config.yaml
image_size: 48
encoder_norm_position: "sandwich"
encoder_mlp_ratio: 4
text_encoder_bias: "none"
text_encoder_inner_norm: false
optimizer: "soap"
shampoo_beta: 0.95
eps: 1e-08
batch_size: 128
Rows from block 3 of the image encoder of a small contrastive image-text model, named by matrix and row number. Rows with one number belong to one neuron. Each number is 200 + 30 x the weight over its row's rms, rounded and kept within 0 to 999. All counts start at 0.
After each neuron's rows are labels from the 100 images, of 14976, where the neuron reaches its highest value: "top examples" is what is common among them; "colour at peak" is the nearest of a few named colours to the mean colour under the peak. Only what is clearly more common there than usual is listed. The data: photos with spoken descriptions (Open Images, Localized Narratives).
# fc1: MLP up (encoder.blocks.3.mlp.fc1.weight, 768x192), inputs 96-191
# fc2: MLP down (encoder.blocks.3.mlp.fc2.weight, 192x768, transposed), outputs 96-191

fc1.223,193,189,219,160,207,185,195,247,171,225,185,220,179,203,152,172,215,218,209,159,250,186,147,226,243,196,185,152,182,195,130,169,187,222,206,230,203,167,250,210,201,196,164,212,166,226,178,210,195,255,160,219,256,217,231,191,216,252,138,229,134,161,219,250,246,208,193,210,181,247,171,225,232,193,182,201,241,201,197,196,169,115,194,175,213,181,215,216,205,253,147,221,155,193,160,213
fc2.223,176,253,216,213,226,197,188,164,207,146,184,197,171,190,199,198,186,239,196,217,176,194,226,159,195,216,225,190,162,211,221,209,210,245,196,203,181,219,203,219,185,176,214,167,209,176,226,175,165,185,223,215,136,164,184,141,131,191,233,134,195,241,172,165,198,189,189,166,209,176,155,225,174,214,254,175,160,164,151,221,182,273,226,287,219,188,243,171,203,173,212,187,213,226,265,229
top examples: text has "holding"
colour at peak: black

fc1.27,188,203,193,233,198,153,198,198,194,213,225,204,214,183,210,191,213,181,184,181,170,266,252,205,198,200,254,151,178,249,183,208,246,186,181,181,225,235,175,230,249,155,198,219,211,238,197,156,191,221,155,224,166,214,203,209,212,208,143,275,259,169,203,217,245,187,224,223,176,228,206,232,146,200,205,190,155,178,221,249,159,206,201,208,242,189,200,230,212,168,194,191,170,177,170,193
fc2.27,214,163,238,213,186,184,210,185,177,194,145,165,192,211,238,206,255,230,167,252,168,134,196,174,192,156,266,211,180,163,153,214,250,174,168,175,211,182,130,241,180,187,149,198,186,162,159,218,196,217,163,202,216,236,223,170,204,134,180,173,168,212,244,176,218,193,256,198,227,221,167,191,154,199,204,277,171,227,173,232,185,228,226,181,204,179,199,202,233,252,200,216,208,240,181,182
top examples: text has "wearing"; text has "holding"; text has "man"; text has "black"
colour at peak: black

fc1.366,163,188,225,232,218,206,233,238,199,167,272,252,208,202,188,190,207,223,189,263,194,240,197,239,214,177,193,247,180,222,224,241,177,247,192,140,167,209,183,138,211,183,225,261,173,184,200,221,220,202,177,170,236,161,204,253,179,133,188,183,253,173,173,211,166,228,182,199,196,178,205,286,201,162,232,238,165,192,154,220,239,210,224,234,213,216,242,159,182,218,195,202,182,213,143,231
fc2.366,205,251,215,194,172,171,174,211,263,170,241,218,226,196,161,220,214,198,197,190,165,224,134,267,224,194,196,174,164,181,171,175,203,200,185,159,169,170,205,173,198,209,216,223,163,153,240,198,235,177,212,185,193,152,167,246,182,182,163,223,170,196,189,199,141,262,197,201,250,223,232,160,207,172,178,220,216,209,227,145,188,225,175,183,237,207,210,199,170,160,171,183,154,176,201,161
top examples: text has "black"; text has "white"
colour at peak: pink

fc1.270,206,207,179,161,257,187,217,212,207,191,214,242,200,187,145,217,231,199,191,211,200,152,201,180,209,167,231,168,205,276,197,223,208,182,225,165,124,176,234,173,239,152,193,178,154,235,210,254,168,159,191,196,182,267,229,167,174,181,206,195,179,203,183,229,206,156,130,238,196,195,222,263,223,170,187,232,213,185,201,167,187,197,222,165,186,173,212,210,220,248,227,136,194,160,161,198
fc2.270,212,238,152,214,213,250,245,198,197,213,213,199,218,206,200,237,200,255,180,182,245,162,203,225,208,208,181,159,130,243,139,232,212,159,176,197,173,202,183,195,172,198,176,214,226,236,225,157,181,164,175,222,181,197,200,202,201,203,196,177,203,201,205,108,208,198,255,221,177,191,206,194,198,223,234,202,165,206,156,161,214,226,198,225,255,171,191,182,177,204,239,218,194,234,214,198
top examples: text has "grass"; text has "plants"
colour at peak: brown

fc1.377,147,176,258,258,201,220,177,220,207,152,181,248,207,186,188,241,148,193,197,247,177,200,223,246,216,178,211,185,186,273,191,220,192,242,206,183,194,221,182,145,206,196,240,221,176,210,202,240,209,195,225,201,193,172,203,190,241,200,228,219,193,223,174,157,135,244,265,201,175,217,222,191,143,186,209,123,205,216,159,197,236,191,222,172,214,193,240,207,220,191,223,238,157,151,189,237
fc2.377,192,198,232,208,203,204,141,217,238,217,186,226,195,176,173,237,284,241,165,196,217,195,169,261,200,215,201,205,216,134,185,177,145,200,168,237,211,242,228,165,239,208,175,205,205,241,199,179,200,218,265,194,228,195,185,165,193,187,167,216,168,146,147,202,154,205,212,203,255,157,191,228,188,157,186,187,157,192,157,185,178,184,164,173,217,200,189,244,214,173,160,213,164,203,151,162
top examples: text has "black"
colour at peak: pink

fc1.665,199,201,184,157,210,163,260,183,214,229,217,190,206,175,181,187,226,186,191,149,228,216,162,260,212,220,183,218,195,178,238,228,174,213,207,165,172,199,233,207,193,239,169,190,205,248,201,181,236,189,192,213,222,212,208,169,141,150,218,283,192,181,196,224,228,162,146,151,181,210,200,155,174,181,210,158,185,136,272,145,111,199,227,162,249,226,208,251,193,159,230,218,257,188,211,237
fc2.665,231,154,199,205,214,220,203,272,216,203,208,203,216,199,194,213,212,248,211,205,231,189,227,250,208,183,200,200,216,193,198,188,185,198,183,251,202,265,250,221,176,223,248,210,241,197,190,150,173,130,231,172,258,166,219,194,228,213,139,188,171,222,203,168,207,210,222,215,228,162,225,141,190,179,164,212,204,157,205,191,238,186,228,207,290,185,207,195,173,194,226,174,234,221,189,168
top examples: text has "trees"; text has "plants"
colour at peak: black

fc1.424,219,176,169,249,228,180,260,216,237,188,145,211,219,286,196,207,190,215,169,175,186,185,208,210,242,212,161,182,170,158,223,218,203,184,192,217,147,206,235,182,230,202,263,166,222,227,235,160,220,217,221,210,205,184,217,173,187,181,139,216,147,244,151,172,208,167,186,215,160,207,258,219,197,202,186,216,226,151,236,178,198,276,198,202,202,225,220,228,203,197,161,218,237,231,210,212
fc2.424,221,207,174,199,166,265,217,204,259,194,148,196,273,190,200,159,157,208,184,210,164,179,181,159,215,203,228,210,168,175,150,192,226,199,224,159,198,245,189,228,219,180,234,230,227,201,204,177,227,162,230,182,204,141,191,131,208,186,163,207,244,220,211,179,255,167,211,217,252,230,167,239,186,176,218,217,186,204,218,186,242,237,236,166,168,149,182,204,219,219,200,175,198,176,258,212
top examples: text has "trees"; text has "plants"; text has "grass"
colour at peak: pink

fc1.113,191,185,207,242,185,223,143,181,178,175,208,152,182,219,170,220,173,232,208,163,140,181,224,234,191,190,213,186,233,178,226,220,164,200,209,208,190,191,201,172,226,242,165,220,193,211,191,195,173,197,188,182,189,227,148,189,236,183,220,171,216,174,217,211,212,194,233,229,232,211,236,164,161,224,189,158,220,221,172,230,172,175,230,184,175,202,243,207,182,236,193,167,187,224,191,181
fc2.113,203,248,234,211,174,210,200,228,169,204,208,220,212,147,169,260,205,180,195,198,223,188,205,220,220,239,203,143,144,195,191,167,189,109,170,200,166,212,222,200,220,192,145,185,195,198,148,193,233,194,198,233,210,193,235,184,187,140,178,205,221,195,179,221,139,231,169,268,193,117,221,212,166,194,208,220,223,202,213,152,176,163,200,214,188,170,189,151,195,185,240,219,152,145,226,203
top examples: text has "black"
colour at peak: black

fc1.707,193,195,255,200,163,226,204,199,194,233,195,236,249,157,177,248,141,181,165,167,214,165,211,232,253,236,185,206,202,198,240,217,134,183,192,213,220,158,250,204,196,216,178,180,219,214,215,176,187,183,195,204,227,171,207,211,140,158,284,185,221,178,160,218,192,168,151,226,224,235,209,158,175,202,196,165,177,235,162,231,228,202,188,218,228,159,197,170,240,203,235,142,235,175,118,176
fc2.707,178,188,221,183,227,178,239,287,156,274,205,219,175,144,174,220,134,204,217,227,213,207,220,183,181,214,178,229,194,228,191,202,186,181,221,234,173,252,217,153,197,248,214,172,218,244,158,180,219,183,197,202,231,225,227,210,186,158,225,205,201,159,230,174,215,212,213,234,204,192,137,175,160,226,173,207,288,172,204,168,175,199,187,161,222,167,153,200,198,162,215,146,240,214,163,187
top examples: text has "trees"; text has "sky"; text has "plants"
colour at peak: black

fc1.694,196,208,221,241,220,186,176,199,150,199,246,263,223,205,176,230,201,223,171,231,200,233,175,222,229,162,203,239,148,224,207,244,203,216,214,215,161,209,223,153,216,178,208,180,134,202,216,240,207,180,230,184,190,170,233,154,243,235,191,258,224,188,155,249,182,207,243,246,232,230,191,187,182,255,205,168,210,199,140,210,187,210,181,192,194,182,249,171,222,175,236,193,158,199,147,192
fc2.694,203,235,249,164,222,188,196,291,208,240,208,182,162,194,164,267,167,163,215,206,191,182,193,241,213,210,238,242,211,227,234,197,185,211,206,233,211,221,213,203,201,186,155,210,244,218,192,165,163,209,224,167,275,268,197,212,226,189,214,182,207,152,131,213,216,223,188,222,206,242,216,185,214,145,197,182,199,220,214,215,183,214,198,193,226,204,190,239,220,208,265,191,212,226,177,221
top examples: text has "wearing"; text has "black"; text has "woman"
colour at peak: pink

fc1.710,194,208,176,182,196,190,163,198,199,137,173,164,171,195,226,221,239,199,188,224,200,199,183,212,161,185,213,235,179,221,168,163,193,240,180,183,233,181,173,220,198,199,194,206,174,227,233,183,161,216,178,147,186,128,185,168,177,202,251,125,182,169,175,182,147,187,221,179,201,192,230,201,193,200,183,235,187,142,209,185,157,179,230,255,177,164,207,215,164,211,181,235,183,200,208,215
fc2.710,173,202,192,178,177,223,168,225,194,185,189,266,204,154,171,199,209,253,187,189,233,248,213,210,221,176,181,171,135,179,209,207,193,193,196,160,173,242,173,203,222,180,169,216,211,182,192,217,220,214,192,184,208,193,215,202,218,232,190,179,238,183,210,190,104,208,187,168,202,201,271,175,239,235,196,144,179,166,192,182,161,196,240,151,199,181,191,208,155,192,197,268,129,144,203,192
top examples: text has "black"; text has "white"
colour at peak: grey

fc1.478,239,252,169,180,231,177,239,258,181,228,142,190,193,212,185,171,159,229,173,161,187,190,172,191,187,165,253,222,234,185,237,198,243,212,198,234,165,209,259,162,219,178,224,208,245,186,257,136,198,234,200,173,238,191,209,183,185,183,168,230,191,157,198,213,207,207,184,188,137,179,220,165,200,167,218,196,206,229,239,215,158,216,202,209,178,235,208,199,239,253,203,176,188,181,157,178
fc2.478,209,220,166,210,223,205,234,238,185,200,164,235,259,174,190,172,194,222,197,228,240,193,159,224,201,195,167,163,205,215,236,187,171,185,220,154,217,220,166,211,196,210,268,193,231,178,140,184,225,156,203,180,193,175,225,123,213,232,181,183,227,173,206,203,190,124,226,252,193,162,238,174,160,226,142,243,215,167,248,192,212,200,192,175,205,172,194,200,179,217,244,169,224,254,169,225
top examples: text has "trees"; text has "sky"; text has "grass"; text has "water"
colour at peak: black

fc1.266,264,210,174,188,240,204,187,184,209,216,177,217,195,166,218,205,203,169,235,182,156,178,255,241,188,199,227,185,233,168,231,194,203,231,177,203,127,214,184,209,210,206,226,207,193,200,200,220,241,204,224,263,162,238,252,143,198,215,217,207,149,162,217,194,222,190,227,231,225,218,204,230,237,174,184,214,219,232,181,139,199,184,209,191,138,218,180,189,183,221,232,223,265,180,138,190
fc2.266,150,172,188,166,179,212,180,191,148,194,215,189,220,200,171,196,194,194,207,195,171,235,203,221,196,155,136,229,248,204,237,199,198,212,202,198,209,182,260,207,169,213,240,160,235,199,201,223,187,197,158,158,160,200,244,198,182,250,126,163,211,189,222,244,183,235,151,254,210,203,215,243,238,164,159,215,166,143,230,228,153,224,194,205,197,194,195,184,213,191,166,211,212,187,213,195
top examples: text has "grass"
colour at peak: pink

fc1.687,180,189,201,196,198,249,224,209,177,233,188,230,162,169,201,190,244,189,234,251,223,182,246,181,209,160,178,194,234,197,173,223,175,167,198,218,189,197,230,139,184,231,197,183,182,185,172,249,197,193,158,231,207,175,220,227,136,165,159,213,168,139,205,165,231,171,180,234,237,186,200,197,181,149,142,182,223,198,233,219,210,229,210,178,161,238,194,167,194,254,216,193,209,202,185,158
fc2.687,177,217,225,163,158,163,222,219,180,188,207,301,256,204,149,226,194,227,202,199,166,207,222,264,213,185,223,177,165,222,235,202,192,175,197,233,198,185,203,153,171,258,184,201,231,183,181,176,236,169,236,187,193,171,218,192,219,160,215,209,207,192,235,251,180,200,184,231,228,253,252,158,211,208,193,213,254,181,178,223,152,202,209,161,208,210,184,218,234,166,206,137,186,198,240,203
top examples: text has "sky"
colour at peak: black

fc1.300,229,166,169,170,190,206,214,167,176,253,131,205,206,214,166,284,205,203,229,194,157,201,215,187,212,192,222,178,197,174,184,189,238,204,190,195,182,203,202,215,211,151,268,205,193,244,222,195,191,230,210,230,161,171,242,194,210,217,159,261,197,182,179,157,247,198,211,198,167,227,205,217,190,231,197,213,207,208,210,221,149,225,247,217,232,204,199,235,162,177,223,216,227,195,169,204
fc2.300,176,229,192,267,168,235,212,229,171,205,196,200,202,164,220,176,226,173,189,198,221,169,170,147,199,174,178,232,208,170,160,209,254,218,180,209,214,221,179,179,208,199,190,207,237,197,189,162,177,154,235,224,234,203,203,203,208,227,180,138,154,249,184,212,203,186,180,250,197,194,209,202,207,154,232,209,240,156,228,148,246,238,191,175,182,187,230,190,224,239,201,244,200,218,219,224
top examples: text has "trees"; text has "grass"
colour at peak: brown

fc1.515,223,200,158,232,213,209,234,172,216,193,180,137,193,190,206,232,175,202,166,199,201,177,242,186,239,238,230,185,222,242,177,165,116,208,259,179,218,232,186,152,177,170,188,199,203,192,229,179,178,215,181,184,132,252,170,208,251,191,233,179,191,207,212,171,206,224,139,183,190,186,248,188,204,188,167,244,199,208,153,208,204,237,161,180,203,201,188,199,175,165,206,278,175,154,185,184
fc2.515,173,193,185,201,216,224,167,175,214,176,155,161,196,201,292,256,222,198,181,159,148,207,195,131,230,249,228,188,151,172,184,169,138,266,212,176,202,186,174,188,241,249,260,231,202,198,216,241,174,238,175,179,148,234,196,211,169,180,256,203,172,189,160,191,97,202,227,164,193,175,224,256,218,179,189,204,223,214,130,202,202,242,205,222,190,212,187,209,202,213,182,250,177,196,141,238
top examples: text has "grass"; text has "ground"
colour at peak: grey

fc1.618,198,186,205,218,189,197,171,215,180,163,167,220,188,193,209,199,262,235,250,213,182,213,162,233,192,159,216,243,174,204,173,179,202,167,192,170,213,190,198,235,201,170,173,269,151,211,170,214,251,207,171,142,236,169,208,223,147,189,157,210,275,194,164,184,196,193,159,156,210,220,221,185,182,188,204,237,219,185,205,268,195,221,201,242,254,159,119,138,256,159,209,186,155,200,208,191
fc2.618,228,198,210,182,216,225,175,223,233,157,256,213,226,166,205,201,231,213,229,233,161,206,254,218,214,195,201,237,258,233,174,181,181,155,189,211,172,184,204,202,219,168,176,192,181,219,161,189,181,190,203,159,186,205,221,193,213,191,229,167,224,215,211,257,159,225,201,271,209,142,225,156,222,242,167,212,187,195,161,160,177,228,187,205,245,184,207,163,176,250,242,203,189,201,190,183
top examples: text has "black"
colour at peak: black

fc1.231,193,179,133,212,205,210,193,167,228,180,183,198,230,222,213,185,199,160,207,252,187,190,167,230,213,209,232,163,212,274,200,200,241,186,198,196,132,177,189,171,202,135,212,169,191,201,205,276,215,196,283,254,207,214,198,189,229,182,187,155,222,235,191,135,224,206,202,213,211,208,255,206,271,170,224,215,182,178,222,153,274,225,217,244,151,218,199,235,201,212,211,207,178,202,185,174
fc2.231,142,169,200,208,212,196,233,171,208,205,166,223,220,280,218,190,242,144,195,206,158,115,213,198,204,199,235,183,223,210,180,222,227,164,215,157,193,193,189,174,244,245,226,151,131,151,213,254,234,173,197,138,181,203,171,181,235,224,162,214,199,237,170,203,209,162,195,225,180,149,243,233,215,209,270,193,166,262,229,181,258,193,211,169,195,172,215,193,241,192,158,199,116,170,178,260
top examples: text has "sky"
colour at peak: white; pink

fc1.362,217,214,160,191,235,175,227,169,222,209,204,206,209,179,167,223,113,185,206,196,192,183,242,198,202,186,267,168,181,241,239,205,235,190,219,186,152,168,228,140,214,223,172,201,235,185,214,214,170,179,196,186,184,232,205,183,214,173,262,136,121,162,247,174,206,206,142,187,216,245,228,179,223,199,180,230,219,188,181,228,175,210,210,195,171,216,198,212,197,153,193,208,182,172,188,196
fc2.362,159,223,208,158,245,214,179,194,194,242,210,185,193,228,162,191,222,254,174,195,153,159,199,237,241,161,216,148,196,178,193,170,181,253,215,231,196,214,217,192,211,268,237,231,237,274,182,189,237,216,149,229,170,214,196,200,166,139,193,216,229,162,198,188,220,188,188,246,192,222,235,223,221,236,221,182,157,253,157,209,208,208,187,213,235,180,169,183,145,215,195,207,182,159,189,210
top examples: text has "grass"; text has "plants"
colour at peak: grey

fc1.244,192,156,176,181,229,202,204,150,196,175,179,207,207,221,211,208,228,210,169,187,196,156,221,99,213,218,185,217,225,207,186,176,160,204,158,156,215,210,143,228,193,147,224,190,170,195,184,186,212,205,165,144,202,187,225,243,201,251,220,128,182,207,218,220,161,230,197,144,186,206,206,157,252,218,183,142,228,180,154,205,153,211,184,206,223,225,181,199,195,199,209,237,195,228,198,196
fc2.244,227,198,188,208,182,250,166,216,226,208,177,211,157,224,198,256,226,182,204,223,186,202,191,180,200,247,192,189,201,181,192,197,192,203,229,207,225,167,131,207,204,188,212,183,209,240,162,221,198,206,215,179,225,216,163,223,191,272,239,212,170,258,229,195,160,237,232,166,231,222,245,172,232,187,279,147,176,203,190,178,197,209,218,190,184,160,173,225,203,235,203,250,200,223,241,230
top examples: text has "sky"; text has "buildings"
colour at peak: white

fc1.157,200,162,216,193,228,169,154,255,148,197,210,221,197,207,158,175,210,232,259,196,171,208,181,193,176,185,198,228,138,245,198,178,230,227,204,164,194,199,241,195,281,196,236,195,224,215,219,202,240,231,220,222,222,190,208,184,197,170,127,236,201,226,234,234,198,231,192,150,173,213,186,201,123,246,225,222,216,200,237,244,184,229,205,157,236,152,246,171,184,229,185,192,165,170,198,182
fc2.157,245,211,187,231,178,169,152,167,200,193,260,141,213,193,240,245,185,222,117,227,200,222,209,176,171,254,250,172,213,185,167,212,240,213,160,246,191,177,202,197,180,169,259,226,187,179,221,162,193,209,159,181,152,227,208,170,252,235,171,192,217,158,156,202,165,175,186,203,210,214,181,231,213,192,168,185,203,150,220,213,151,195,172,284,238,224,269,200,266,166,172,195,256,226,201,212
top examples: text has "standing"; text has "holding"; text has "man"; text has "wearing"
colour at peak: brown

fc1.365,149,192,188,195,241,163,171,202,171,190,149,204,197,219,179,177,248,160,162,206,192,196,204,145,219,229,151,201,229,232,136,122,211,222,154,198,256,173,142,161,216,226,233,215,171,175,233,171,187,166,208,144,241,215,199,210,236,247,213,191,226,238,222,234,157,175,166,203,204,266,210,245,227,179,206,159,201,178,225,160,167,202,178,180,187,186,208,194,148,213,172,206,181,181,200,206
fc2.365,217,170,204,206,187,202,237,213,181,146,219,218,176,256,195,228,129,214,238,222,230,223,156,230,184,164,222,216,215,146,225,200,162,215,181,217,198,195,176,248,176,193,197,222,223,131,203,229,204,218,171,207,188,208,160,182,212,248,203,174,173,251,151,265,216,175,184,128,214,214,221,137,173,172,211,240,184,241,203,249,177,190,234,237,232,214,212,193,172,226,212,227,208,251,217,214
top examples: text has "sky"; text has "buildings"
colour at peak: cyan

fc1.432,199,193,141,194,181,201,211,151,181,196,161,216,169,159,172,213,213,157,164,180,187,235,193,138,153,248,174,206,198,178,142,217,157,207,188,213,193,182,212,202,236,217,186,194,194,149,197,232,240,243,185,185,226,181,265,193,231,199,200,179,156,194,165,236,136,227,176,220,215,183,221,150,237,206,171,180,230,213,189,181,186,201,190,188,195,221,260,170,196,211,222,231,191,264,202,223
fc2.432,193,208,195,216,145,163,209,265,167,205,173,200,203,202,195,231,239,166,208,201,204,244,177,174,219,194,150,174,233,201,130,215,195,195,231,210,230,174,192,172,177,183,198,171,226,210,160,279,179,229,200,143,252,239,207,201,239,247,225,154,165,189,219,246,199,191,187,174,207,207,249,159,179,214,230,210,218,210,184,177,243,225,197,183,226,206,252,207,182,205,205,219,243,224,201,229
top examples: text has "sky"; text has "buildings"
colour at peak: white

fc1.544,231,215,165,265,120,153,195,218,173,188,251,183,179,274,205,238,199,187,200,184,227,217,239,208,203,212,185,189,170,190,203,241,243,243,209,175,247,163,176,130,178,178,228,206,171,146,252,166,144,194,196,190,227,193,188,193,237,260,191,179,233,187,203,215,182,213,201,160,176,223,235,154,212,216,217,162,179,132,222,162,212,225,174,186,167,255,205,162,197,218,214,140,192,197,195,181
fc2.544,207,196,169,228,188,231,141,196,178,207,188,193,256,195,229,209,226,147,218,204,223,250,195,232,137,207,229,212,201,219,228,175,208,179,196,191,239,214,156,186,201,149,241,183,265,205,148,253,197,222,188,146,226,189,223,195,234,221,215,173,229,198,149,233,193,194,246,217,204,183,238,156,225,178,162,182,152,157,209,215,223,188,238,196,167,187,212,239,189,196,145,231,208,194,186,219
top examples: text has "wearing"
colour at peak: brown

fc1.206,226,180,152,243,217,192,237,164,235,204,236,176,222,192,193,204,150,181,256,158,153,193,226,274,190,215,237,168,190,212,248,164,183,208,222,156,219,162,177,167,181,196,249,252,215,190,219,208,214,219,171,254,148,225,211,182,237,215,196,193,163,226,211,157,257,199,166,203,196,234,208,248,207,204,211,267,175,195,209,165,177,187,192,177,170,234,189,207,133,163,180,208,175,147,193,219
fc2.206,168,231,175,149,269,234,169,148,265,232,180,206,175,228,219,151,246,194,222,165,151,241,186,188,235,193,206,169,225,241,228,206,179,263,162,202,193,227,253,184,242,214,258,218,171,217,232,228,235,220,148,200,141,222,193,211,166,180,205,249,197,164,146,163,173,218,179,216,213,245,193,299,195,170,161,220,165,208,190,197,151,238,219,250,158,190,184,173,181,206,156,218,170,174,202,244
top examples: text has "trees"; text has "grass"
colour at peak: grey; pink

fc1.461,237,178,230,266,208,147,169,243,205,172,227,189,183,207,211,248,188,219,207,236,197,223,204,221,189,209,163,213,152,243,170,213,284,232,180,193,255,204,239,159,207,193,204,225,241,169,219,193,242,214,265,186,234,224,175,162,233,210,191,268,210,190,184,225,181,204,216,159,175,227,169,188,165,222,155,211,237,181,192,266,187,211,220,208,247,209,223,152,204,180,144,196,224,177,188,238
fc2.461,207,223,178,199,187,164,137,192,179,200,236,180,207,173,194,272,273,193,162,191,249,167,193,188,181,221,273,268,189,160,182,193,259,162,181,202,204,257,158,189,223,169,210,196,182,221,200,172,185,196,131,237,202,212,253,182,246,209,172,174,236,199,179,215,214,192,216,212,215,199,193,214,174,191,253,213,192,196,212,245,240,168,174,189,201,190,234,250,232,189,228,240,220,187,202,214
top examples: text has "holding"; text has "wearing"
colour at peak: grey

fc1.103,210,245,193,188,256,235,199,225,228,217,201,225,151,195,173,198,182,198,232,174,202,172,168,255,206,275,204,168,204,200,194,215,184,216,195,224,168,219,234,195,210,201,194,195,198,188,235,133,217,174,189,205,223,176,132,183,159,155,162,211,181,160,205,187,201,176,169,197,167,165,258,164,202,203,200,160,191,189,210,188,178,207,215,183,234,179,240,220,203,238,181,164,198,168,215,193
fc2.103,199,209,173,166,206,248,242,279,182,212,186,191,264,191,226,219,209,244,178,148,235,149,192,262,198,193,238,168,198,203,234,189,209,169,191,138,200,182,222,241,178,235,192,216,199,164,151,196,209,189,216,210,263,207,208,87,250,223,191,209,228,218,214,184,202,177,206,209,203,184,183,153,190,225,148,207,208,220,224,203,207,165,246,224,204,160,192,194,199,195,280,193,243,251,183,190
top examples: text has "trees"; text has "sky"; text has "grass"; text has "plants"
colour at peak: brown

fc1.510,254,182,278,253,220,165,161,291,206,202,220,242,173,229,226,272,202,168,189,206,226,222,183,209,188,188,213,165,223,198,215,216,252,216,177,197,220,199,228,223,236,170,199,233,203,181,205,181,243,257,269,214,264,197,206,192,223,188,172,267,182,190,196,241,162,140,186,158,198,190,206,214,228,227,203,190,191,206,162,194,182,204,168,203,240,192,238,154,216,217,166,227,215,197,179,208
fc2.510,236,214,186,181,172,184,128,189,213,192,234,181,208,179,209,222,192,265,199,192,203,213,190,207,215,237,189,229,174,236,190,178,246,214,185,174,206,243,194,186,174,147,205,198,213,246,181,189,198,221,138,217,142,180,166,162,240,221,145,217,229,136,160,177,210,229,165,255,191,260,159,200,224,203,187,187,207,166,235,311,166,168,179,234,200,226,285,224,222,146,235,189,187,178,202,200
top examples: text has "holding"
colour at peak: brown

fc1.286,197,238,162,230,232,187,260,173,213,167,211,206,173,186,161,252,150,207,203,200,253,181,220,211,200,222,250,166,206,241,177,186,158,213,264,178,271,216,190,162,198,188,117,194,209,176,218,192,204,205,200,187,125,282,190,169,253,196,242,206,182,179,187,188,162,253,152,206,224,160,230,229,222,194,132,197,215,218,163,227,195,242,199,189,209,199,256,189,205,188,145,223,137,191,214,206
fc2.286,223,180,211,158,201,259,220,159,247,173,203,138,209,215,264,222,198,207,209,185,193,201,194,188,248,215,263,148,162,206,182,167,152,248,223,164,176,195,186,195,259,192,226,229,176,236,167,228,203,185,196,175,151,214,177,188,189,154,238,200,246,172,159,171,152,200,211,198,186,189,201,264,247,163,212,173,189,206,135,196,163,226,198,231,179,245,194,200,170,210,163,266,195,191,175,238
top examples: text has "grass"; text has "ground"
colour at peak: grey

fc1.281,193,189,177,270,178,204,195,199,170,153,223,186,190,266,163,258,166,189,204,233,185,227,200,228,171,193,225,221,172,182,184,266,221,244,245,192,220,194,155,145,214,203,235,209,159,199,229,185,237,226,194,159,225,228,169,224,235,231,226,172,239,215,148,201,172,213,203,212,191,233,236,191,265,191,206,219,171,168,175,156,244,162,210,192,160,223,212,169,150,211,194,197,207,178,210,188
fc2.281,217,203,188,209,208,223,253,181,198,206,195,222,242,267,227,270,235,207,180,231,228,215,198,209,202,180,193,215,177,219,207,176,157,200,204,223,209,229,214,175,218,171,234,253,187,211,183,210,182,202,204,133,256,202,257,156,186,199,208,216,225,181,173,223,200,219,272,183,238,154,197,181,205,203,199,182,201,199,157,135,222,198,181,203,175,219,163,251,207,191,178,199,158,213,147,201
top examples: text has "wearing"
colour at peak: pink